config.yaml
arch: "transformer"
num_classes: 12
activation: "gelu_tanh"
num_experts: 8
moe_every: 1
expert_mlp_ratio: 0.5
am_softmax_margin: 0.3
grad_clip: 1.0
epochs: 1.0
lr_schedule: "wsd"
decay_fraction: 0.3
Rows from block 5, named by matrix and row number. Rows with one number belong to one attention dimension. Each number is 200 + 30 x the weight over its row's rms, rounded and kept within 0 to 999. All counts start at 0. After the name is the row's rms in percent of the matrix's.
# q: attention query, key and value (stacked) (model.blocks.5.attn.qkv.weight, 720x256, the q third), inputs 0-63
# k: attention query, key and value (stacked) (model.blocks.5.attn.qkv.weight, 720x256, the k third), inputs 0-63
q.151,098,193,176,222,193,197,217,182,199,153,246,172,235,205,202,237,216,173,239,202,246,253,173,254,177,194,189,158,242,195,222,208,165,180,227,189,199,240,173,231,236,177,196,231,160,226,176,234,190,206,172,209,285,221,175,219,235,225,197,179,205,229,184,181,224
q.152,100,210,218,145,236,203,172,218,156,177,203,226,167,236,154,180,175,259,231,204,174,191,212,188,181,231,213,203,222,175,170,190,193,152,221,206,196,217,220,253,205,170,193,186,130,232,169,234,243,224,184,184,184,198,171,275,180,205,156,174,209,251,176,262,182
q.153,105,141,180,183,219,194,224,241,221,211,234,167,171,214,201,179,235,188,209,248,215,149,214,230,204,146,226,227,210,204,133,200,165,199,232,196,216,237,216,214,185,228,133,213,163,241,203,223,249,196,193,207,201,233,160,197,224,190,236,190,185,220,203,185,183
q.154,090,216,256,305,182,192,196,179,237,237,225,220,218,250,173,209,191,227,158,209,204,173,193,178,261,202,199,204,224,203,201,213,175,225,177,157,181,181,137,226,170,193,186,164,258,199,188,193,180,248,190,204,183,185,217,278,220,202,217,196,192,196,175,219,270
q.155,095,141,220,206,199,226,212,154,200,225,242,163,193,207,219,201,192,240,236,199,204,234,216,156,134,225,177,195,179,166,240,231,189,243,181,176,143,249,163,246,222,155,230,175,114,226,215,245,257,242,155,184,192,198,219,154,173,186,206,170,170,178,170,222,161
q.156,103,181,198,182,195,169,189,219,203,196,235,228,133,193,222,192,145,194,173,192,197,184,184,245,197,161,226,134,225,164,156,198,188,204,193,175,202,168,243,167,211,223,223,187,228,240,170,189,253,224,170,142,209,239,185,189,141,201,165,177,205,213,154,244,204
q.157,090,267,197,235,244,203,200,234,168,157,188,240,196,200,132,224,189,168,223,225,222,242,233,201,242,141,185,222,272,123,177,186,186,238,203,196,186,196,160,226,223,190,261,233,232,231,220,247,184,217,191,193,248,195,192,260,203,196,180,183,234,202,207,239,191
q.158,096,199,203,225,196,235,163,218,199,209,210,165,188,230,236,245,234,164,255,215,237,143,253,212,220,193,151,166,193,206,221,233,182,226,192,246,222,216,183,223,200,208,187,208,215,164,191,176,206,238,122,240,158,214,219,231,191,216,165,201,184,186,248,200,194
q.159,102,168,229,215,187,204,226,220,207,181,259,156,210,191,217,223,211,173,166,177,256,217,211,201,230,221,187,243,221,193,236,241,263,185,208,241,194,194,164,226,199,233,229,218,200,183,219,154,186,159,203,211,187,137,191,204,208,234,216,188,185,200,203,179,159
q.160,102,234,280,198,234,164,176,225,190,171,209,208,204,205,212,175,204,187,162,136,193,206,186,202,227,211,143,203,210,155,194,186,255,212,214,214,186,241,278,265,205,167,141,263,200,172,212,278,205,197,162,173,199,181,160,181,179,235,236,211,183,206,205,253,171
q.161,108,158,203,178,241,174,173,198,238,206,183,220,215,192,162,180,200,234,246,215,190,237,171,219,142,208,182,137,262,205,230,210,163,195,223,173,156,153,196,200,225,196,210,185,150,219,188,200,155,292,200,183,200,192,175,138,205,250,212,132,191,178,258,148,181
q.162,098,134,251,147,240,209,254,179,228,196,132,176,182,187,154,173,142,164,186,196,207,182,228,244,188,218,160,201,215,264,178,218,174,207,191,158,173,230,189,158,139,216,227,137,204,212,218,202,226,216,229,237,214,201,228,188,213,193,223,215,187,170,234,200,190
q.163,103,221,245,167,180,203,185,221,249,216,158,186,224,191,171,249,137,166,157,233,197,195,214,176,177,165,170,187,188,176,151,173,233,214,195,191,237,222,209,175,178,150,194,263,161,158,169,228,172,243,171,170,150,204,149,234,202,297,184,202,202,181,189,200,192
q.164,100,161,233,241,213,217,238,220,238,198,202,230,164,182,220,212,198,210,203,157,163,195,228,192,212,170,180,173,226,231,188,216,147,234,212,209,205,153,194,211,176,199,238,183,193,172,216,205,251,245,184,140,155,191,232,221,212,212,162,168,205,238,176,179,179
q.165,104,223,199,233,254,156,223,189,181,189,208,137,246,154,181,128,160,211,135,227,151,196,193,177,197,220,227,233,144,167,230,190,252,218,239,208,188,270,202,222,190,189,235,263,203,248,183,207,223,195,194,233,154,163,209,222,194,212,241,234,167,192,225,180,197
q.166,102,242,236,181,189,232,159,202,249,252,232,213,168,212,240,146,214,168,175,204,176,161,211,187,206,186,167,178,188,161,172,218,206,215,204,196,171,218,248,125,213,211,218,230,159,216,236,238,177,227,199,177,230,241,193,157,234,161,194,216,213,273,207,186,232
q.167,102,232,223,234,189,144,212,186,185,187,206,160,216,206,170,190,165,223,209,183,195,209,192,164,195,176,165,218,206,208,174,206,232,160,150,198,191,238,181,200,210,211,209,260,182,208,204,190,203,288,158,207,159,175,205,209,237,235,172,200,199,158,191,210,205
q.168,102,228,197,160,222,181,233,112,269,150,235,190,168,180,214,166,197,151,195,201,177,194,176,164,167,195,196,225,191,186,185,203,203,215,224,228,245,188,229,183,182,194,164,147,173,205,265,213,221,170,221,205,207,153,173,225,173,148,197,169,146,187,207,197,211
q.169,098,247,182,207,194,182,185,232,173,177,186,202,166,227,181,216,184,163,165,190,162,270,146,202,207,199,175,187,211,193,195,227,173,184,234,242,249,175,200,257,149,203,213,227,215,179,187,200,159,284,167,233,219,177,151,164,221,178,221,176,199,180,145,240,216
q.170,108,261,208,190,191,261,181,165,272,198,194,168,220,199,189,222,219,148,201,206,205,209,198,209,214,252,175,191,206,201,116,193,221,168,231,184,231,188,175,186,201,239,202,217,243,212,199,174,154,197,191,167,211,178,181,179,180,201,213,216,210,218,199,231,228
q.171,092,151,241,186,264,279,198,215,229,215,129,214,205,214,184,209,234,179,228,170,232,238,226,213,145,180,141,206,148,194,179,226,182,184,212,242,234,191,195,228,233,221,191,189,203,203,184,213,189,195,188,211,218,201,240,220,182,277,195,195,186,208,201,191,200
q.172,103,198,246,194,215,164,201,192,248,165,205,216,166,199,216,159,226,138,185,207,267,177,183,255,179,180,194,167,219,212,194,205,243,223,247,230,186,156,240,183,211,291,228,222,254,152,147,172,167,183,241,217,194,220,205,179,196,194,133,219,192,213,249,186,200
q.173,094,179,185,182,187,187,196,193,250,207,241,209,221,186,190,177,216,238,137,173,195,222,129,172,182,195,213,228,219,222,186,211,211,216,171,202,219,206,215,190,184,204,247,184,230,142,216,231,206,158,201,224,241,188,187,243,181,212,218,225,189,218,187,188,202
q.174,107,253,215,197,128,235,213,205,221,182,197,161,195,283,191,208,184,216,173,227,252,168,201,184,212,178,210,242,262,205,180,182,146,248,197,210,230,204,199,173,187,195,198,211,229,183,182,195,230,235,186,138,178,154,196,199,196,167,222,214,181,199,117,174,207
q.175,099,173,202,211,198,126,185,203,206,167,218,163,153,124,155,183,205,144,187,224,204,218,216,198,184,248,175,194,212,208,212,264,246,161,164,212,181,210,226,210,182,173,270,202,203,187,224,218,169,263,191,217,174,155,171,213,175,200,214,174,182,195,227,249,213
k.151,096,215,263,207,210,213,242,231,242,194,175,170,195,172,149,203,208,184,165,212,237,157,206,136,190,255,190,180,183,199,208,221,156,277,236,180,238,231,223,207,222,208,194,201,207,182,182,187,161,153,195,219,195,269,189,223,186,253,198,181,163,180,197,239,209
k.152,103,156,249,241,210,175,149,183,156,171,198,214,187,205,240,194,208,219,194,236,208,265,206,243,136,206,217,159,191,226,183,184,201,226,236,192,185,161,170,164,237,228,150,175,210,149,176,210,166,168,158,162,196,219,182,193,224,185,203,213,204,163,172,181,224
k.153,102,186,200,227,215,199,235,209,214,139,188,230,202,148,224,216,218,223,222,221,207,208,157,213,180,175,200,171,199,230,220,174,210,191,202,177,264,193,199,127,155,227,171,211,198,189,195,195,206,215,203,169,180,192,218,206,210,203,177,192,143,224,224,196,207
k.154,090,213,220,141,212,242,217,224,180,233,147,205,148,219,216,182,195,196,158,182,141,192,255,190,189,158,139,232,246,219,164,177,214,188,238,200,180,183,173,195,151,196,215,226,173,190,212,204,196,209,170,182,204,209,192,197,176,158,232,200,235,146,202,207,201
k.155,099,202,212,190,172,177,195,196,200,186,263,208,210,199,186,170,230,186,206,211,225,204,166,155,210,194,226,236,184,202,145,191,197,223,245,202,185,194,206,139,233,191,209,213,214,190,267,223,198,122,215,190,203,284,220,185,184,220,231,232,136,179,193,187,208
k.156,103,191,202,237,186,217,197,177,183,186,201,225,192,187,256,135,170,209,221,150,194,188,205,240,215,185,123,199,142,154,240,152,178,246,218,249,196,148,220,204,212,247,216,193,151,205,184,208,199,205,179,182,231,233,213,248,229,162,218,166,228,235,214,153,270
k.157,091,252,214,148,252,208,215,245,194,205,193,214,244,185,170,181,213,225,170,226,204,207,178,179,213,255,121,213,158,164,208,131,172,187,177,207,199,244,208,154,223,211,193,209,166,234,194,201,170,196,200,219,214,202,205,189,186,196,239,191,154,170,188,225,177
k.158,095,179,173,160,255,176,245,267,201,242,175,193,252,173,240,243,203,206,233,189,273,137,169,153,189,200,211,204,183,206,198,190,188,183,179,213,226,223,156,180,167,220,168,176,237,262,174,222,194,191,196,159,222,218,191,249,203,222,215,169,214,257,254,238,204
k.159,106,208,152,218,208,162,211,213,218,212,181,195,225,149,196,238,218,236,208,222,170,189,219,194,211,218,170,196,212,161,159,221,212,218,157,134,205,221,182,203,210,218,185,219,226,190,195,186,202,237,207,245,210,212,211,215,269,234,209,243,198,260,187,182,215
k.160,098,218,148,255,158,214,176,170,239,246,188,188,202,208,176,201,242,195,203,232,225,168,184,208,230,208,194,170,188,189,229,199,202,189,181,198,164,138,185,168,224,238,242,208,258,218,163,206,140,255,254,230,199,232,229,217,262,214,240,154,204,227,141,268,203
k.161,109,200,195,224,181,231,175,269,260,167,166,192,196,190,188,175,208,193,189,213,211,196,294,182,213,195,213,243,174,181,198,167,232,229,179,197,173,223,186,226,159,166,177,179,189,171,188,176,230,194,172,223,174,214,209,198,220,225,195,275,195,244,203,206,200
k.162,104,209,170,216,128,180,234,181,286,200,226,212,214,190,192,178,180,184,210,194,226,191,224,264,188,159,207,251,209,211,189,179,249,220,193,251,194,162,239,197,128,185,228,176,208,192,131,183,174,216,175,272,215,185,189,247,252,245,231,216,259,164,207,244,222
k.163,107,167,286,190,161,178,264,168,144,200,148,214,193,242,217,175,177,205,215,176,172,209,230,220,226,182,120,259,228,170,215,230,227,251,198,211,224,217,199,188,143,227,191,187,182,216,184,174,201,218,202,151,216,245,140,192,161,247,183,191,197,215,158,244,199
k.164,107,189,163,174,213,225,178,233,203,200,153,238,139,172,202,185,168,176,177,199,214,207,168,208,198,211,137,210,190,209,195,212,176,204,213,205,190,188,207,190,161,221,193,166,195,247,205,199,242,199,195,181,225,197,193,233,143,176,248,211,224,210,179,188,158
k.165,098,265,183,234,156,221,233,201,251,199,186,172,195,166,195,236,256,171,220,192,216,204,226,214,247,169,222,205,229,191,189,251,191,176,167,136,185,196,145,221,216,196,224,195,164,258,179,187,202,188,172,175,236,226,214,195,226,194,201,218,205,191,212,231,147
k.166,106,250,217,192,187,140,199,201,182,189,209,225,162,221,219,211,156,251,174,208,210,193,165,193,206,184,189,219,139,185,206,181,211,229,234,240,153,196,225,174,243,187,175,203,196,222,177,228,240,172,205,151,188,141,209,180,216,159,180,222,215,267,212,230,198
k.167,103,179,191,176,214,222,172,283,142,217,256,243,180,210,174,236,189,184,223,221,154,219,176,150,225,217,213,191,213,175,205,214,195,187,226,235,149,188,181,218,214,195,252,240,144,206,229,194,241,182,164,210,200,207,208,195,205,235,162,227,260,190,218,143,199
k.168,094,214,182,266,186,226,201,191,222,208,238,191,182,190,179,217,243,204,198,191,174,256,149,165,240,217,211,178,257,271,254,195,152,203,227,190,213,157,240,233,220,253,217,237,211,193,185,188,178,216,176,217,151,232,247,211,202,208,191,223,173,209,211,220,232
k.169,099,207,189,237,199,198,175,158,209,226,209,188,212,213,166,202,235,163,194,214,180,240,226,204,186,189,176,183,195,162,181,152,184,202,160,196,175,245,202,194,218,199,229,233,216,172,209,186,168,196,220,215,161,207,161,246,213,190,179,215,204,177,268,219,234
k.170,102,204,161,188,175,143,195,244,223,198,156,237,183,149,223,127,262,217,151,182,178,185,191,174,222,200,221,182,205,224,272,180,196,199,167,186,172,202,209,225,230,206,229,202,189,228,172,190,181,237,196,187,208,149,225,158,175,177,206,164,221,225,233,234,235
k.171,093,203,206,272,218,243,182,155,194,214,195,206,191,248,234,162,175,190,217,212,186,207,155,255,193,161,250,181,222,176,175,169,226,152,224,147,199,197,172,170,215,223,174,154,242,178,215,231,177,217,211,240,198,186,214,249,180,192,155,195,226,224,203,181,223
k.172,102,183,187,183,139,232,233,220,221,189,246,242,178,204,215,187,219,177,153,213,185,174,236,203,248,205,174,141,215,271,165,218,210,211,156,160,167,136,177,248,210,205,203,174,164,202,187,220,223,235,206,203,224,242,196,235,214,211,190,193,236,259,220,192,192
k.173,096,191,200,261,239,186,156,191,218,200,201,146,237,232,190,193,232,205,185,183,276,193,224,224,144,175,206,151,221,126,202,174,192,200,215,240,223,228,199,233,192,208,212,214,199,172,193,129,192,200,217,219,218,133,262,233,212,180,217,187,223,249,161,161,177
k.174,111,200,177,218,233,162,180,261,145,180,196,222,205,150,185,237,186,248,251,173,186,244,179,185,245,191,193,153,191,227,196,161,200,232,200,237,200,212,205,242,275,143,234,167,189,181,241,201,218,234,213,206,176,193,187,154,261,175,204,217,181,177,231,213,189
k.175,098,224,180,202,226,207,197,201,228,208,192,248,198,245,199,215,226,191,199,194,277,208,195,186,180,189,197,173,139,161,210,204,148,216,175,180,217,161,188,154,169,210,215,224,169,157,177,166,173,158,223,273,217,227,190,208,186,237,175,180,187,173,171,209,188