{"arch": "transformer", "model": "audio embedding model", "dataset": "single notes of musical instruments (NSynth)", "train_examples": 184686, "input": "waveform_16khz", "targets": ["pitch class"], "num_classes": 12, "embedding_dim": 192, "norm": "layernorm_no_bias", "norm_position": "pre", "activation": "gelu_tanh", "head_dim": 48, "fused_qkv": true, "bias": "none", "qk_norm": false, "parallel_block": true, "moe": "top_k", "drop_path": 0.05, "num_experts": 8, "moe_every": 1, "expert_mlp_ratio": 0.5, "experts_per_token": 1, "shared_expert": false, "wave_strides": [5, 4, 4, 2], "subsampling": 2, "layers": 8, "width": 256, "positions": "learned", "pooling": "class_token", "am_softmax_margin": 0.3, "am_softmax_scale": 16, "residual_init": "none", "optimizer": "muon", "muon_scale": "spectral", "lr": 0.012, "momentum": 0.95, "nesterov": true, "orthogonalizer": "polar_express", "adamw_lr_other_params": 0.00096, "grad_clip": 1.0, "cautious_weight_decay": true, "steps": 2800, "batch_size": 64, "epochs": 1.0, "lr_schedule": "wsd", "decay_fraction": 0.3, "final_lr_fraction": 0.05, "warmup_steps": 280, "weight_decay": 0.04, "adamw_weight_decay_other_params": 0.05}
Rows from block 2, named by matrix and row number. Rows with one number belong to one attention dimension. Each number is 128 + 24 x the weight over its row's rms, rounded and kept within 0 to 255. All counts start at 0. After the name is the row's rms in percent of the matrix's.
# q: attention query, key and value (stacked) (model.blocks.2.attn.qkv.weight, 720x256, the q third), inputs 128-255
# k: attention query, key and value (stacked) (model.blocks.2.attn.qkv.weight, 720x256, the k third), inputs 128-255
q.14 102 [ 84 153 117 108 117 109 127 150 100 114 113  97 114 141  86 113 132 109 111 148 149 119 127 136 103 106 119  98 152 104  85 146 125  72 129 171 121 114 168 179 132 134 148 136 124 101  92  80 115 141 164 126 135 160 147 103 105 134 126 143 161 101 135 106 112 132 135 108 109 181 162 128 148 149 132 113 124 129 119 122  94 160 162 109 112 135 122 149 147 143 121 114 105 159 168 125 115 126 136 165 142 128 100 132 158 201 146  93 109 161 118 116 111 150 117 142 173 159 140 122 159 128 149  97 132  71 140 105]
q.15 099 [149 112 150 113 115 130 101 141 175 138 138 119 114 167  73 110 166 139  91 150 161 120 152 133 138 111 115 168 147 133 120  64 169 115 125 128  99 113 158 144 150 123 143 148 109 151 130 121 122 154 123 132  94  86 124 129 142 168 163 125 128 137 137 120  83 149 155 145 155 153 106 115 140 129 123 116 158 121 176  96 177 110  95 135 188 123 149 153 130 121 120 138 117 140  83 165 138 110 144 111 163 143 132  91 132 116  79 152 130 129 152  72 160 123 113 141 137 111  80 156 131 118 182 118 132 128 145 188]
q.16 100 [130 115 111 119 136 143 108 132 120 138 167 118  93 127 123 110 107 151 168  97 144 131 158 167  93  84 125 120 108 153 106  85 122 120 179  98 120  74 133 140 135 102 159 145 160 103 135 122 126 109 141 192 113 130 119 144 110 154 123  85 139 140 108  78 144 138 128  76 125 114 124 139 129 128 156 101 124 139  93  91 133 133 134 164 132 141 105 129 137 156  98 130 124 197 129 103 152  90 134 127 108 137 147 123 128 126 176 117 129 135 164 109 127 161  94 180 123 117 116  98 140 137  87  95 160 153 108 135]
q.17 108 [143 120 145 109 166  71 127 117 178 113 151 133 149 163 107 107 134  93 169 123 136  94 107 123 116 127 162 139 115 145 178 123  81 139 116  87 108 103 107 102 125 153 133  82 172 113 126 125 122 141  93 139 122 103 152 133 102 129 153 135  75 146 150 176 125 115 139 120 122  84 138 124 145 133 141 127 139 150 116 125 144 135 105 125 182 114 127 129 169 130  95 166 113 140 187  86 143  99 146 108 133 144 166  95 135  97 142 145 125 111 101  87 160 122 159 130 104 143 107 117 132 125  82 115 129 149 105 112]
q.18 100 [150 146 171 152 127 125  97 121 126 118 126 132 114 100  96  96 106 100 157 106 144 137 162 115 138 125 149  93 138  99  91 133 140 122 149 141 138 128 139 103 155 133 123 123 173 133 112 119  91 132 138 128 138 145 139 123 179 144 137 127 115 110 146  97 156  86  91 167 144 101 156  97 115 151 107 141 132 158 109 108 117 102 139 149 125 122 146 142 108 144 139 173 148 137 151  98 135 118 111  82 132 146 148 130  83 100 135 122 133 118 110 166  89 123 104 124 119 134 142 161 145 118 132 129  94 155 141 165]
q.19 104 [138  66  82  86 153 144 122 123 104 119  93 124 168 134 136 180 112 125 110 121 160 129  97 111  75 110 102 164 162 111  93  97  89 127 105  93 132 128 148 132 132 112 143 142 150 150 115 143 139 111 123 119 154  99 101 152  99 129  92 122 134 148 138 117 139 167  79 130 137  99 114 114 145 148 132  84 112 115 160 151 117 104 111 114 135 129 138 130 147 147 135 128 136  85 105 155 136 125 130 119 124 115 139 136 142 109 136 124 137 121 142 107  91 131 109 127 141  93  98 135 129 145 173 111 107 140 103 110]
q.20 099 [ 86 130  91 113  97 134 128 150 139 119 129 103 139 117 125 114 157 156  80 155 136 163 104 133 102  97 156 151 133 141 110 152 165 101 139 142  93 152 140 168 101  99 135 143 123 168 128 159 123 107 157 104 121  96 123  71 132 169 118 130 115 165 109 163 127 119 139 123 107 166 110 125 182 129 138 147 135  45 148  99 117 110 103 156 150 151 165  92 135  88 132 141 139 148 106 169 103 128 127 123 155 105 124 121 148 139 140 127 142 126 189 141 149 122 130  88 135 141 113 152 123 101 120 132 119 119 117 139]
q.21 096 [ 75  87 142 116 100 121 147 131  94 106 122 120 127 131 120 130 152 128 117 120  97 131 104 113 127 135 121  85 117 140 167 116 160 151 155  94 110 141 102 133  82 154 111  72 160 150 149 120 161 147  62 126 108 116 119 112 157 111  91 137 126  96 127 166 139 134 127 125 103  84  53 117  96 105 106 150 130 123 143 172 117 117 126 114 145 116 136 164 177 142 147 105 119 111 148 166 151 157 129 123 107 135 132  92 159 134  99 100 149 108 135 128 101 114 112 154 137 102  99  97 127  99 134 135 107 164 146  88]
q.22 100 [131 133 161  97 134 126 123 183 101 143 109 137 143 146 109 117 134 132 182 125 119 128 153 136 144 122 149  94 145 127 118 153 120 111 155 107 127 149 106 141 120 108 141  88 134 160 152 110 183 143 130 116 128 140 132 147 176 145 138 135 127 160 103 113 142 123 134 118 135 130 145 165 167 127  62 152 150 110  87 140  84 127 100 149 119 173 111 141 125 104 130 163  87 106  97 115 115 136 180 120 105 149 126 157 119 119 125 120 106 119 124 148 125 122 147 124 152 135 135 117  87 119 114 114 130 165 107 157]
q.23 096 [152 153 163 161 117 130 169 115 114 165 142  98 164 137 115 104 140 121 171 120 117  90 148 117 125 153 133 103 123  81 133 105 128 117 125 127 124 151 161 136 110 156 182  73 105 108 138 140 185 125 124 140 119 158 141 147 115 121 141 123 132 149 143 156 123 114 164 149 102  91 110 113 123 118 164 123 117  74  82 131 137 107 164 146 111 133 137 125 147 128 109 152 125 131 119 134 144 183 137 149 126 115 131 129 114 156 108 123 139 118 182 159 157  97 111 113  97 112 102 130 153 162  96 138 132 108 116 161]
q.24 094 [128 121 150 147  97 131 154  88 116  98 117 161 151 146 129 130 211 141 150 120  81 162  99 112 178 148 128 155 111  89 122 159 132  82 102 110 115 179 110 112 149 120 172 144 132 118 122 118 144 151 136 143 143 153 182 108 119  95 124 131  98 130  94 122 146 154 144 154 101  67 183 139 142 153 152 135 136 142 116 129 155 134 125 143 137 142 166  95 109 123 123 126  63 103 112 124 134 110 140 118 142 170 107 147 125 108 100  90 121 179 162 143 111  91  88 121  99 141 130 113  93 146 113 180 140  86 104 115]
q.25 098 [ 74 169  84 116 118 119 127 159 124 182 140 142 187 158 106 109 128 129 105 181 105 155 130 122 122  93 132 165 116 117 115 132 139  60 128 182 151 178 171 138 126 107 135 158 114 144 150 102 102 116 124 140 106 146 156 160 130 110 142 146 136 101 172 150 138 124 129 114  80 168 127 125 134 143 142 109 145 117 135 127 103 159 150 127  81 144 143 136 133  86 103  76 133 110 129 128  95 129 124 164 143 124 143 172 123 120 144 101 104 127 108  98 169 122 142 128  83 124 108 122 108 117 106  94 145  99 126 116]
k.14 105 [187 166 142 109 149 125 116 123 127 135 151 139 124 158 108 130  32 109 125 149 121 129 122 157 119 159 129 166 121 147 147 116  89 125 119 124 153 142  94 100 117 130 148  89 104 160  86 120 154 112 133 156 120 135 133 117 122 102 122 133 133 150 125 159 116 136 142 109 119 136 148 150 160 125 106 103 171 130 132 107  76 118 139 123 166 116 136  90  93 135 184 131 119 120 115 104 165 108 139 189 120 130 160  90 130 130 147 131 132 175 147 110 130 153 115 134 103  59 117 126 108 156 151  82 117 188 124 113]
k.15 097 [173 110 100 122 106 103 142 138  78 155 110 100 130 139 135 137 108 109  80 129 164 108 113 128 123 130 107 148 119 156 112 111 106 159 118 147 144 161 143  88 107  91  92 153 127 116 153 133 116 167 131 142  90  79  94 117 152 122 129 135 142 182 132 186 105 121 145 160 169  94  95 117 140 146  92 139 171 142 143 102  98  98  99  96  93 172 155 136 122 131 133 139  73 136 142 156 109 150 160 134  81 127 141 124 131 101 130 102 102 108 112 121 134 121 158 125 123  82 154 144 131  97 116 117 136  99 177 151]
k.16 095 [ 94  85  97 116 151 142 115 162  48 121 130 129 116 204 131 144  87 118 172 111 127 147 122 113 173 157 105 125 104 178 127 123 141 113 123 121  96 122 165  88 123  93 140  76 104 121 143  94 113 120  99 184 117 142 100 126 175  94 146 125 106 101  94 113 101 127 100 162 149 117 117 107 150 173 146 124 150 106 153 141  91 116 141 154 146 140 152 150 110  65 101 118 127 131 122 166 144 158 158 135 112 129 156 119 116 135 111 111 146 111 134 138  84 139 165 173 146 147  99 102 115  83  97 160 116 116 134 129]
k.17 103 [107 126  95 188 129 131 140 106 132 131  90 152  92 162 101 128 149 160  82  98 151 162  98 135 100 131 133 133 111 119 108 139 129 121 121 135  97 136 156 122 156 118 117 145 136  65 121 128 114 143 128 127 157 138 142 122  83 138 176 127  81 143  90 152 142 120 142 144 140 162 127 183 134 157 143 182 116 107 115 120 127 138 153 106  90 140 132 101 101 142 135 164 131  95 189 120 144 168 178 102 153 170  96 149 150 109 109  57 148 202 137 116  94 159 120 130 128 128 156 116 115  98 131 125 162 136 135 113]
k.18 106 [124 141 112  87 136 121  70 134 129  96 128 112 108 140 170 122 113 101 156 136 125 129 146 125  84 138 140 182  59 165 153 135 155 101 167  82 133 126 110  90 115 150 118 118 151 158 157 116 145 143 124 122 129 138 169 140 112 140 142  95 182 128 154  88 111 169 171 111  99 117 109 151 139 152 163 129 122 137 139 122 107 147 165  84 140 173 107 156 113 131 115 157 117 126 143 115 161 156  99 112  89 156 100  91 121 117 185 143  85 138 103 130 147 135 123 146 111 166 137 158 127 143  67 122 157 115 104  97]
k.19 104 [147 173 176 129  99 138 168 144 132 141 100 121 150 151 122 138 125 137  64 108  87 130 139 134 147 141 163 146 143 116 111  82 131 165 118 145 144 197 170 103 116  73 107 151  71  99 114 126 112 125  97 129 128 152 139 141 107 126 113 137 118 125 145 121  79  99  83 150 119  78 145 109 163 149 142 113 140 157 155  97 141 118 123 157 137 121  94 135 167 158 135 149 107 135 107 107 114 162  97 121 119 117 161 122 159 126 140 138 152 158 132 152 134 167  95 114 173 140 138 128 165 149 154 124 123 101 179 148]
k.20 096 [169  93 145 108 125 103 165 144 102 182 148  80 126 124 146 139 129 110 142 146 102 125 132 107  99 155 136 143 145 109 112 126 127 131 158 124 128 111  90 149 107  96 151 115 121 149  86 135 116 161 101 162 149 165  80 155 126 117 122 111 122 129 137  50  86 144 131 129 177  98 151  80 140 117 106  90 148 131 162  85 111  84 114 128 131 105 135 144 112 139 131 125 147 114  79 131 112 134 116 117 100  95 173 146 149 125 116 140 138 126 146 159 119 125 124 133 112 106 164 135 141 144 138 138 113 103 131 156]
k.21 097 [109 128 121 163 138 134 115 133 146  95 168 150  83  89 125 115  96 145  92  73 160 103 131  99 119 113 133 119 104 124 111 153 117 186 127 135 127 108 145 123 111 136 101 148 137 110 107 116 129 137  99 168 140 148 151  96  97  83 131 117 117 154 128 128 130 133 123 122 132 121 150 108 135 129 178 115 111 178 122 160 136 137 144 102 131 103 138 138  86 110 141 146 120 159  83 125 149 144 108 123 101 120 160 154 117 130 119 171 131 104 140 145  97 124 171 168 123 111 106 125 134 129 195 120 121 134 129 143]
k.22 098 [145 103 134 130 116 166 110 141 125 108 139 130  73 106  69 113 117 108 125 100  97 147 147 136 123 101 151  95 125 134 100 155 111 139 113 111  96 135 113 130 101  82 173 106 122 151  92 119 120 132 120 153 146 158 143 116 111  78 144 107 128 141 142 122 134 120 170 149 136 127 172 132 151 121  95 102 167 134 163 172 146 128 135 130 131 133 134  87  94 147 120  89 131 134 101  84 149 128 138  77 145 114 111 138 108 130 110 133 123  85  87 142 133 118 109 157 141 114  92 121 116  87 155 157 131 115 151 128]
k.23 094 [124 155 140 126 141 109 136 126 172 112 131 150 142 111 134 113 135 108 167 135 106 141 110 102 121 140 125  98  99 143 114 136 130 144 136 103 145  66  99 167 167 119 131 142 158 135 135 151  87 138 205 117 145 153 127 107 130 121 131 119 149 125 175 148 129 148 111 160 116 143 144 127  79 106 111  87  67 123 103 121 116 139 115 155 113 142 114  96 117 132 109 103 135 131 130 121 182 123 116 144 134 169  99  95 158 136 109 173 126 156 111 156 107  71 137  86 108 131 167 124 129 141 110 133 113 145 147 112]
k.24 092 [ 71 156 135 117 132 128 149 166 155 147 127 154 143  79 151 102 142 140 115 155 145 148 117 137 110 136 148  87 134 120 108  96  93 158 119 136 151 119 149 140 119 170 124 170 106 134  95 101 127 161 139 112 103 150 117 124 113 174  92 133 134 132 122 132 125 128  99 123 109 132 161 123  95 133 153 141 144 141 136 131 128 157 146 140 100 105 140 161 137 173 116 133 165 155 123 152 115 111  96 149 131 150 151 115 139 120 149 121 125  96 103 186 114  99  94 142 155 140 125 161 102 167 156 117 137 136  98 145]
k.25 098 [125 112 159 100 140  91 108 118 146 128 140 120 103 121  97 133 117  96  90 148 147 115 138 128 129 185 172 154 143 165 179 139 137 190 111 159 150 117 171 122 124 126 192 119 123 134 102 146 116 105 142 119 128 141 144  85 140 143 138 120 143 165 120 149 131 110 128 144 136 125 132 109 154 148 101  93 146 103 144 123 143 103 104 114 114  94 114 140 119 129 154 157 147 137 126 113 121 138 127  95 120 115 178 132 156 149 128  88 122  95 112 155 107 112 101  87 151  79 109 139 142 163 134  79 138 106 150 136]